A small image embedding model, trained from scratch: 32-pixel images.
Rows from block 5 of a small image embedding model, named by matrix and row number. Rows with one number within an expert belong to one neuron, the router's apart. Each number is 50 + 12 x the weight over its row's rms, rounded and kept within 0 to 99. All counts start at 0.
After each expert's rows are labels from the 100 images, of 14976, where the router gives the expert most weight on average: "responds to" is what is common among them. Only what is clearly more common there than usual is listed. The data: microscope photos of single blood and bone marrow cells.
# router: router (model.blocks.5.mlp.router.weight, 16x128, trained with AdamW), inputs 0-127
# up: expert up (model.blocks.5.mlp.up, 16x64x128), inputs 0-127
# down: expert down (model.blocks.5.mlp.down, 16x128x64, transposed), outputs 0-127

# expert 10
router.10:62 75 37 53 32 57 62 37 47 61 56 60 39 40 57 50 34 56 56 57 41 32 22 52 31 33 53 47 56 30 57 48 39 62 58 50 60 69 63 46 59 56 35 53 47 47 29 64 49 35 73 53 42 41 46 09 23 66 50 42 38 47 59 45 36 58 58 65 38 51 62 50 33 54 59 44 56 52 62 69 59 51 60 58 50 33 26 42 59 72 52 55 47 50 69 54 32 71 56 47 51 63 48 56 65 40 57 57 45 54 30 48 54 41 60 67 59 42 66 58 41 44 54 47 75 48 42 50
up.0:28 52 57 40 44 49 61 63 66 29 48 41 52 21 36 18 50 37 33 63 54 49 39 70 74 53 60 47 33 41 42 32 52 49 62 48 51 70 60 58 32 52 30 58 26 36 47 61 49 43 44 40 50 35 44 46 55 41 54 53 66 35 74 28 59 41 56 70 40 58 57 61 61 41 50 48 52 32 42 43 54 60 59 66 45 58 38 81 36 42 52 60 60 43 61 57 49 64 49 56 52 48 66 72 65 46 49 67 42 50 38 50 60 36 37 40 53 44 63 60 45 71 57 40 52 34 48 46
down.0:47 55 57 32 32 49 49 38 63 48 56 77 52 58 83 66 50 45 34 45 41 58 50 38 45 56 61 55 41 52 74 33 48 47 73 45 51 55 54 64 50 43 56 49 60 49 41 60 56 47 49 40 50 49 82 52 55 31 54 52 42 29 54 38 57 60 59 39 44 43 39 17 67 49 67 35 35 49 81 41 58 63 59 64 49 55 61 51 43 42 47 75 56 24 53 47 38 38 54 47 47 44 46 40 64 57 66 43 67 41 34 42 26 23 48 65 49 50 53 42 50 39 33 43 44 40 41 37
responds to: cell type: proerythroblast

# expert 8
router.8:20 43 50 60 41 34 55 51 63 56 68 51 59 45 50 55 50 40 34 62 47 52 39 41 43 33 54 56 38 25 44 65 38 55 43 70 41 54 48 69 65 33 54 52 71 36 41 69 53 56 66 37 31 46 39 63 64 35 56 38 53 59 40 42 44 39 80 52 38 47 37 49 62 65 46 47 47 51 47 30 50 53 38 62 33 39 78 57 19 65 62 40 25 35 68 71 51 51 45 63 56 55 51 47 38 57 46 49 70 36 35 38 54 46 31 52 46 49 41 46 51 54 51 71 38 34 53 54
up.12:42 46 48 67 68 53 50 60 60 47 48 43 43 63 49 55 44 48 56 47 34 80 52 49 49 50 36 52 49 35 61 32 53 62 43 22 46 67 24 34 49 54 51 47 50 59 65 22 63 56 47 70 41 43 46 30 58 29 52 63 39 51 65 54 48 56 48 34 41 50 45 56 33 49 53 53 63 63 55 33 34 69 74 48 44 47 49 36 44 26 40 46 92 45 41 41 42 55 44 41 40 41 52 47 59 60 41 46 58 58 53 61 22 60 53 50 52 63 62 67 67 72 36 53 49 59 27 62
down.12:25 42 38 42 54 39 49 24 43 43 49 85 43 36 64 63 51 33 48 50 37 49 54 61 26 37 54 48 64 36 70 70 38 53 49 67 40 32 35 59 68 60 31 56 60 64 63 45 54 40 47 55 53 48 48 46 63 43 47 63 80 18 46 40 51 43 55 52 48 57 42 60 59 33 40 52 37 47 43 54 65 58 29 51 61 40 58 61 64 64 71 35 40 58 33 37 46 61 48 54 37 52 56 45 54 40 67 45 47 46 54 48 64 66 58 30 67 50 48 44 53 36 36 56 77 52 59 41
responds to: cell type: segmented neutrophil

# expert 4
router.4:42 42 70 50 30 48 69 62 64 53 29 41 53 35 35 44 59 37 30 42 56 58 58 56 25 52 41 60 53 61 40 47 50 42 35 20 56 31 70 76 39 55 38 67 50 60 72 52 46 40 38 55 42 48 73 58 74 53 34 48 58 51 49 57 72 45 43 47 61 41 46 46 43 28 32 62 49 43 50 66 32 40 39 46 66 33 29 50 62 33 64 48 50 41 45 33 32 40 67 62 57 51 49 43 55 26 43 45 46 46 38 44 71 54 61 57 41 55 61 47 46 43 32 50 53 42 40 35
up.0:58 30 54 46 27 52 46 69 43 50 67 44 62 67 43 53 58 53 19 43 44 45 27 42 50 62 59 41 47 41 74 46 35 42 60 51 57 55 56 37 31 50 50 38 48 55 45 54 36 57 58 37 30 52 33 65 46 47 58 67 62 50 51 55 55 42 69 36 47 58 38 54 71 46 56 41 61 38 46 74 45 54 46 60 46 58 22 62 46 35 42 38 33 53 75 65 70 58 59 43 35 51 62 58 39 52 34 40 54 55 25 51 34 26 60 70 43 54 66 40 31 53 64 71 57 57 43 45
down.0:48 47 33 57 78 43 35 63 66 47 58 71 38 42 51 58 50 38 58 48 66 46 58 45 48 49 50 37 37 62 57 67 67 46 35 49 55 76 58 64 49 42 40 60 48 49 26 50 66 48 62 33 57 56 59 41 38 28 70 54 60 54 44 38 57 41 56 58 70 60 49 34 66 61 55 36 62 55 57 49 68 41 38 26 62 53 52 45 68 39 36 65 59 46 49 34 50 59 53 54 55 63 64 51 56 46 81 69 28 43 45 38 52 44 43 28 70 62 57 19 57 53 31 46 35 41 56 54
responds to: cell type: artefact

# expert 13
router.13:52 58 50 39 74 36 33 32 47 56 54 40 46 93 40 62 39 57 56 57 57 34 42 40 66 33 54 63 30 50 52 59 54 49 54 79 38 46 48 47 42 56 54 58 61 40 37 57 54 60 74 42 54 52 34 45 48 49 54 52 54 72 66 38 38 58 44 47 71 40 63 42 51 63 67 42 48 34 64 38 47 42 71 50 53 50 59 44 49 78 27 57 45 61 39 64 61 37 30 45 52 32 46 59 39 44 37 57 45 42 42 43 33 35 45 63 20 49 56 57 35 67 53 58 55 42 59 64
up.12:32 37 43 55 60 53 43 37 54 57 60 53 55 72 48 48 42 56 42 67 52 48 42 30 80 59 41 48 40 51 45 58 48 31 64 70 66 76 61 42 42 66 56 44 54 34 44 60 44 75 67 57 48 70 44 37 44 34 64 50 60 43 47 59 51 49 59 38 55 29 34 59 45 53 37 44 60 40 52 40 45 52 68 83 51 33 45 49 40 50 52 50 58 64 56 80 60 45 37 27 41 27 58 40 48 41 43 51 47 58 46 37 24 63 68 66 38 63 33 55 53 56 46 28 47 51 63 55
down.12:25 45 54 35 65 59 52 44 77 36 40 80 49 49 54 38 42 44 53 48 44 45 55 30 60 57 54 52 41 64 55 57 65 41 71 45 28 71 58 66 37 37 45 75 54 53 46 64 63 47 48 54 41 50 40 56 47 48 42 60 46 32 35 45 42 40 45 61 73 44 54 70 48 38 50 46 45 53 44 45 55 72 72 46 67 51 43 42 55 68 42 29 55 49 56 48 46 60 61 45 64 57 43 78 57 49 30 38 63 31 50 61 47 50 47 56 48 59 57 46 59 07 55 44 33 54 53 24
responds to: cell type: eosinophil

# expert 6
router.6:25 47 49 80 49 34 45 67 49 28 61 42 42 26 55 60 49 47 34 54 37 30 51 59 62 46 39 61 27 27 54 44 44 50 72 29 37 51 59 63 66 66 40 57 52 49 77 40 35 42 32 71 53 55 69 56 46 45 42 49 49 57 45 56 51 44 49 51 50 48 64 69 66 46 40 69 38 57 46 31 34 47 28 57 63 56 32 54 42 29 62 48 58 47 45 50 44 49 62 41 64 40 60 30 57 62 47 46 61 54 56 40 54 56 48 38 43 59 58 68 28 24 44 37 46 61 64 47
up.12:35 41 47 57 71 47 41 45 60 28 45 31 54 53 46 41 58 37 48 53 73 40 48 49 49 64 56 55 35 50 43 61 41 78 15 55 54 59 57 64 46 33 39 40 49 72 44 45 42 44 62 66 38 40 44 44 43 57 37 59 35 58 42 48 50 65 46 45 54 67 39 62 26 31 70 45 49 43 56 69 61 34 42 57 59 30 65 59 63 46 37 62 35 58 36 62 72 34 62 54 57 41 69 41 59 57 47 57 64 48 69 68 78 59 44 44 45 57 49 40 49 49 35 48 69 67 34 62
down.12:82 49 57 39 35 61 76 45 45 68 44 41 47 60 48 42 34 43 56 52 25 52 49 46 70 38 65 59 48 46 60 42 64 47 38 44 30 72 54 41 54 35 66 46 50 29 52 56 59 35 39 69 35 58 50 63 70 47 35 55 57 46 60 74 68 51 35 22 21 39 54 56 52 68 58 39 38 61 58 51 49 48 46 44 51 55 61 64 50 60 29 44 56 67 42 48 33 57 55 50 39 63 29 43 20 68 68 40 46 54 46 54 50 56 56 44 47 57 48 51 28 52 52 46 43 43 70 51
responds to: cell type: artefact

# expert 5
router.5:62 49 47 40 35 63 39 47 46 45 48 23 69 44 58 47 49 54 61 79 45 60 34 32 64 54 64 48 64 60 61 40 62 45 57 37 52 60 37 50 51 38 52 66 59 44 50 55 50 56 19 57 33 59 60 72 70 43 72 42 58 43 62 66 62 48 49 45 43 50 56 27 48 52 63 41 51 46 34 38 45 41 37 61 48 46 66 83 53 58 62 63 53 25 39 53 55 72 69 63 39 48 43 70 51 46 50 47 62 59 39 55 46 49 23 55 63 37 36 42 47 33 37 71 46 65 46 58
up.0:38 50 35 40 48 40 35 57 41 52 37 51 64 41 54 52 55 39 37 49 36 72 61 50 53 46 27 44 63 38 30 43 25 47 63 56 47 43 62 39 55 46 65 60 32 50 73 39 55 57 51 56 61 47 53 48 33 19 60 43 55 61 32 60 64 63 47 55 60 47 59 71 32 39 52 43 41 59 16 66 49 38 54 46 47 49 37 45 46 52 45 72 51 53 44 68 56 59 57 48 80 44 41 51 49 60 46 38 66 56 34 51 71 49 48 52 56 40 73 46 74 42 63 72 31 61 71 45
down.0:61 37 45 59 48 66 60 37 36 51 46 31 45 51 62 57 17 58 63 43 43 46 27 62 28 50 43 62 69 64 70 54 43 39 52 47 57 39 41 65 54 30 36 51 41 65 42 53 53 46 40 51 27 72 50 60 55 56 46 30 54 49 64 56 53 47 74 35 55 62 42 35 71 29 36 53 45 73 45 54 50 49 23 37 38 51 60 46 59 48 44 46 60 42 54 34 82 49 54 78 36 49 62 53 40 51 63 45 39 44 64 36 37 58 42 38 55 55 46 53 40 34 50 60 53 47 74 54
responds to: cell type: artefact

# expert 14
router.14:96 37 48 46 70 67 59 53 57 69 67 45 37 37 46 59 60 64 47 55 44 51 53 57 48 50 51 71 55 49 14 71 17 67 47 68 56 55 31 55 44 61 56 48 43 57 41 58 71 43 44 60 38 65 42 44 44 71 35 61 45 41 37 49 54 44 30 35 63 48 46 50 48 72 43 47 58 59 58 46 37 51 32 63 52 42 50 53 58 53 51 52 52 22 49 50 39 52 49 52 63 25 46 49 43 51 65 54 40 60 41 59 30 61 59 59 50 39 39 39 56 59 40 33 40 38 40 51
up.0:32 62 47 66 63 34 45 41 28 55 50 44 55 71 39 51 52 41 74 48 53 47 56 67 57 51 55 59 28 27 50 49 37 26 52 60 54 56 36 47 58 70 26 44 38 56 42 54 54 40 54 37 61 70 60 52 45 56 39 72 47 67 61 56 50 72 50 43 36 43 57 45 38 50 32 68 46 39 63 53 29 64 39 47 45 24 28 16 39 52 46 57 43 47 54 55 45 43 41 26 50 62 73 54 72 60 60 42 45 59 58 61 47 46 62 50 34 58 56 78 53 56 47 43 45 56 51 53
down.0:31 39 38 61 67 44 48 47 34 40 42 41 64 65 42 67 65 44 16 70 54 48 52 78 24 63 55 38 56 61 55 67 43 41 64 46 67 49 65 42 39 50 26 35 64 69 55 48 45 43 38 73 41 28 46 39 55 52 38 40 46 53 52 48 68 49 56 37 64 48 45 47 37 42 42 55 54 60 29 74 62 46 69 59 57 54 59 52 43 63 49 53 45 68 56 60 55 43 53 52 30 52 49 49 51 74 53 66 35 49 47 56 39 58 58 26 54 55 46 53 47 63 48 49 76 26 41 57
responds to: cell type: myeloblast; smear: peripheral blood; cell type: blast

# expert 9
router.9:36 47 45 39 64 51 57 42 51 63 43 50 58 46 47 73 48 34 62 53 36 47 40 71 58 42 46 45 53 73 62 54 43 61 52 64 42 45 46 46 58 57 61 31 58 62 57 30 55 63 51 68 38 56 80 43 53 50 45 73 33 60 41 55 27 58 35 60 44 31 58 60 57 47 37 62 45 63 47 42 50 60 62 48 51 48 67 47 46 68 27 28 58 71 33 40 21 37 42 43 52 60 61 53 56 59 50 56 62 22 65 58 73 61 49 47 29 49 40 55 43 55 26 35 31 53 40 59
up.12:35 33 54 53 56 60 52 55 47 43 32 53 50 55 42 62 59 35 44 56 32 62 51 36 75 74 51 51 53 74 52 44 44 44 65 58 57 73 45 51 49 51 46 47 40 50 41 46 75 43 47 52 63 54 49 55 46 49 31 43 60 43 67 53 38 61 47 59 59 38 70 48 71 50 40 65 63 28 37 73 46 57 60 77 63 39 17 58 59 62 46 25 71 67 73 40 57 62 41 34 62 45 50 45 39 46 60 68 46 46 33 36 26 41 54 46 55 27 42 49 50 47 43 68 57 44 49 42
down.12:44 55 41 52 47 40 43 51 75 55 62 49 45 50 52 87 30 46 37 58 45 51 41 58 39 36 55 56 28 59 24 54 38 48 54 54 60 62 54 52 30 46 26 46 48 57 82 74 41 26 61 37 44 67 45 42 61 49 45 28 42 42 68 50 59 44 46 43 41 72 72 41 33 38 56 41 46 41 34 69 48 46 46 42 60 43 46 49 56 33 55 71 54 42 43 57 69 40 61 56 45 56 47 67 66 53 51 58 50 49 68 47 67 33 41 53 47 75 43 48 46 38 46 59 60 42 24 50
responds to: cell type: eosinophil

# expert 1
router.1:57 55 23 59 48 56 47 39 38 54 45 42 35 57 65 69 59 48 48 39 61 46 43 45 34 38 66 47 55 56 57 62 55 36 67 69 73 37 58 49 49 57 42 55 33 39 48 48 40 45 41 52 35 55 25 49 26 88 61 32 38 67 56 54 62 64 57 51 39 41 49 48 37 62 70 51 55 75 36 43 39 47 55 38 41 57 37 64 70 50 12 38 47 42 52 48 41 57 53 32 48 50 48 58 40 33 58 63 36 63 44 53 71 55 66 55 44 56 56 64 52 42 73 53 43 55 52 64
up.0:68 43 34 56 56 40 53 59 44 31 43 43 55 50 53 76 46 53 58 44 49 25 41 54 44 62 19 41 37 46 56 37 57 26 68 50 63 54 47 54 32 56 50 42 41 48 45 66 34 41 29 37 49 50 52 78 58 76 56 60 59 63 30 32 54 52 38 50 42 41 69 39 69 57 42 54 37 59 52 56 67 43 30 32 61 60 37 57 64 56 59 39 68 57 49 62 64 56 67 44 38 46 39 60 47 49 57 50 30 65 68 45 71 39 41 40 47 54 37 51 37 32 52 74 49 54 65 49
down.0:51 65 49 61 45 39 53 53 57 52 58 72 45 37 54 60 47 50 53 53 40 44 42 52 22 37 27 58 50 48 51 33 58 69 48 45 35 56 54 69 80 37 47 51 60 45 34 58 39 59 70 41 71 69 35 50 48 52 65 42 45 76 38 53 41 40 57 63 43 56 59 38 47 47 60 43 62 55 51 34 46 33 59 58 44 13 31 42 55 63 42 29 67 50 52 54 61 60 53 30 69 54 53 39 16 66 48 54 49 38 54 54 61 54 44 31 55 50 46 57 64 47 59 56 58 22 71 57
responds to: cell type: artefact

# expert 0
router.0:87 46 57 49 49 57 45 49 65 54 50 59 61 71 55 44 62 44 36 66 57 41 42 40 33 42 39 60 62 44 52 51 53 61 57 61 64 42 58 30 40 43 42 41 63 30 43 68 38 37 55 45 50 40 42 51 60 38 56 71 51 56 55 48 59 33 71 35 62 69 46 50 59 63 44 19 56 51 33 28 60 34 54 70 32 48 70 36 40 51 60 54 56 37 33 60 41 45 53 41 51 37 41 64 37 51 59 62 62 57 35 52 48 36 61 42 50 69 40 50 56 62 78 69 55 31 75 43
up.0:60 59 29 43 65 55 73 40 61 44 38 49 52 32 46 57 63 42 34 73 48 43 48 49 54 55 34 54 58 58 51 44 41 73 46 52 38 59 45 45 54 45 67 44 68 55 58 48 38 57 34 66 53 28 56 38 66 53 49 59 59 48 51 64 26 59 54 57 16 79 45 31 32 38 53 53 41 51 70 50 61 52 43 56 57 56 78 54 43 40 40 55 42 61 38 59 29 70 74 28 49 40 49 68 45 43 25 57 62 45 34 64 32 47 52 53 63 45 61 34 38 40 46 44 60 63 51 59
down.0:49 51 53 68 48 43 34 46 46 59 45 56 58 60 61 61 76 38 40 25 37 60 46 69 41 56 60 55 56 62 56 71 30 49 54 46 43 44 63 51 61 47 28 30 54 53 60 70 30 42 34 59 65 51 47 49 53 42 38 46 37 39 47 65 47 55 25 54 43 50 43 72 57 47 64 51 62 49 42 77 43 42 47 49 66 49 37 57 71 60 70 18 44 48 39 38 48 38 43 40 32 49 45 53 45 54 34 48 59 79 39 62 43 78 56 59 16 51 39 62 57 46 49 46 52 52 59 58
responds to: cell type: myelocyte

# expert 15
router.15:48 58 49 35 55 43 68 35 48 39 33 53 62 45 58 43 32 48 56 57 53 54 36 29 39 65 33 62 44 46 48 33 46 71 49 34 54 46 47 54 38 45 58 47 63 62 62 29 68 35 29 50 63 42 53 70 61 42 76 74 65 42 56 36 50 40 47 45 28 43 70 37 67 46 47 31 67 57 58 40 52 57 64 43 34 68 55 51 40 64 43 58 63 67 39 57 70 46 68 36 70 49 31 37 44 63 44 43 41 52 45 62 51 46 62 56 37 28 58 52 50 42 47 46 31 41 78 63
up.0:48 52 67 43 57 48 53 32 30 44 53 58 53 72 70 50 61 60 44 47 29 77 52 67 64 56 67 37 57 43 34 47 47 54 50 52 31 53 47 47 48 48 39 45 41 63 56 76 61 57 40 79 49 22 49 54 55 60 35 26 45 44 56 36 62 49 42 50 40 75 47 45 47 46 49 59 46 34 57 58 48 36 45 57 39 43 68 54 52 43 52 53 54 50 36 57 42 51 61 57 41 60 34 47 45 88 52 43 65 63 57 67 41 57 69 77 48 33 52 31 65 33 64 23 49 41 40 51
down.0:34 62 38 47 60 57 59 44 29 58 62 58 58 44 55 53 41 51 65 80 30 44 50 44 53 67 36 51 47 62 31 43 77 48 51 35 51 30 46 50 65 39 46 42 48 50 63 57 64 47 62 38 39 57 45 29 69 56 47 61 68 52 75 56 27 40 31 47 49 34 65 42 56 40 57 57 38 53 33 50 64 38 50 39 56 58 75 44 45 59 42 67 60 45 58 47 61 47 64 37 55 34 47 37 35 41 74 59 39 43 37 36 77 53 38 37 80 50 39 65 41 43 33 49 58 49 45 44
responds to: smear: peripheral blood; cell type: platelet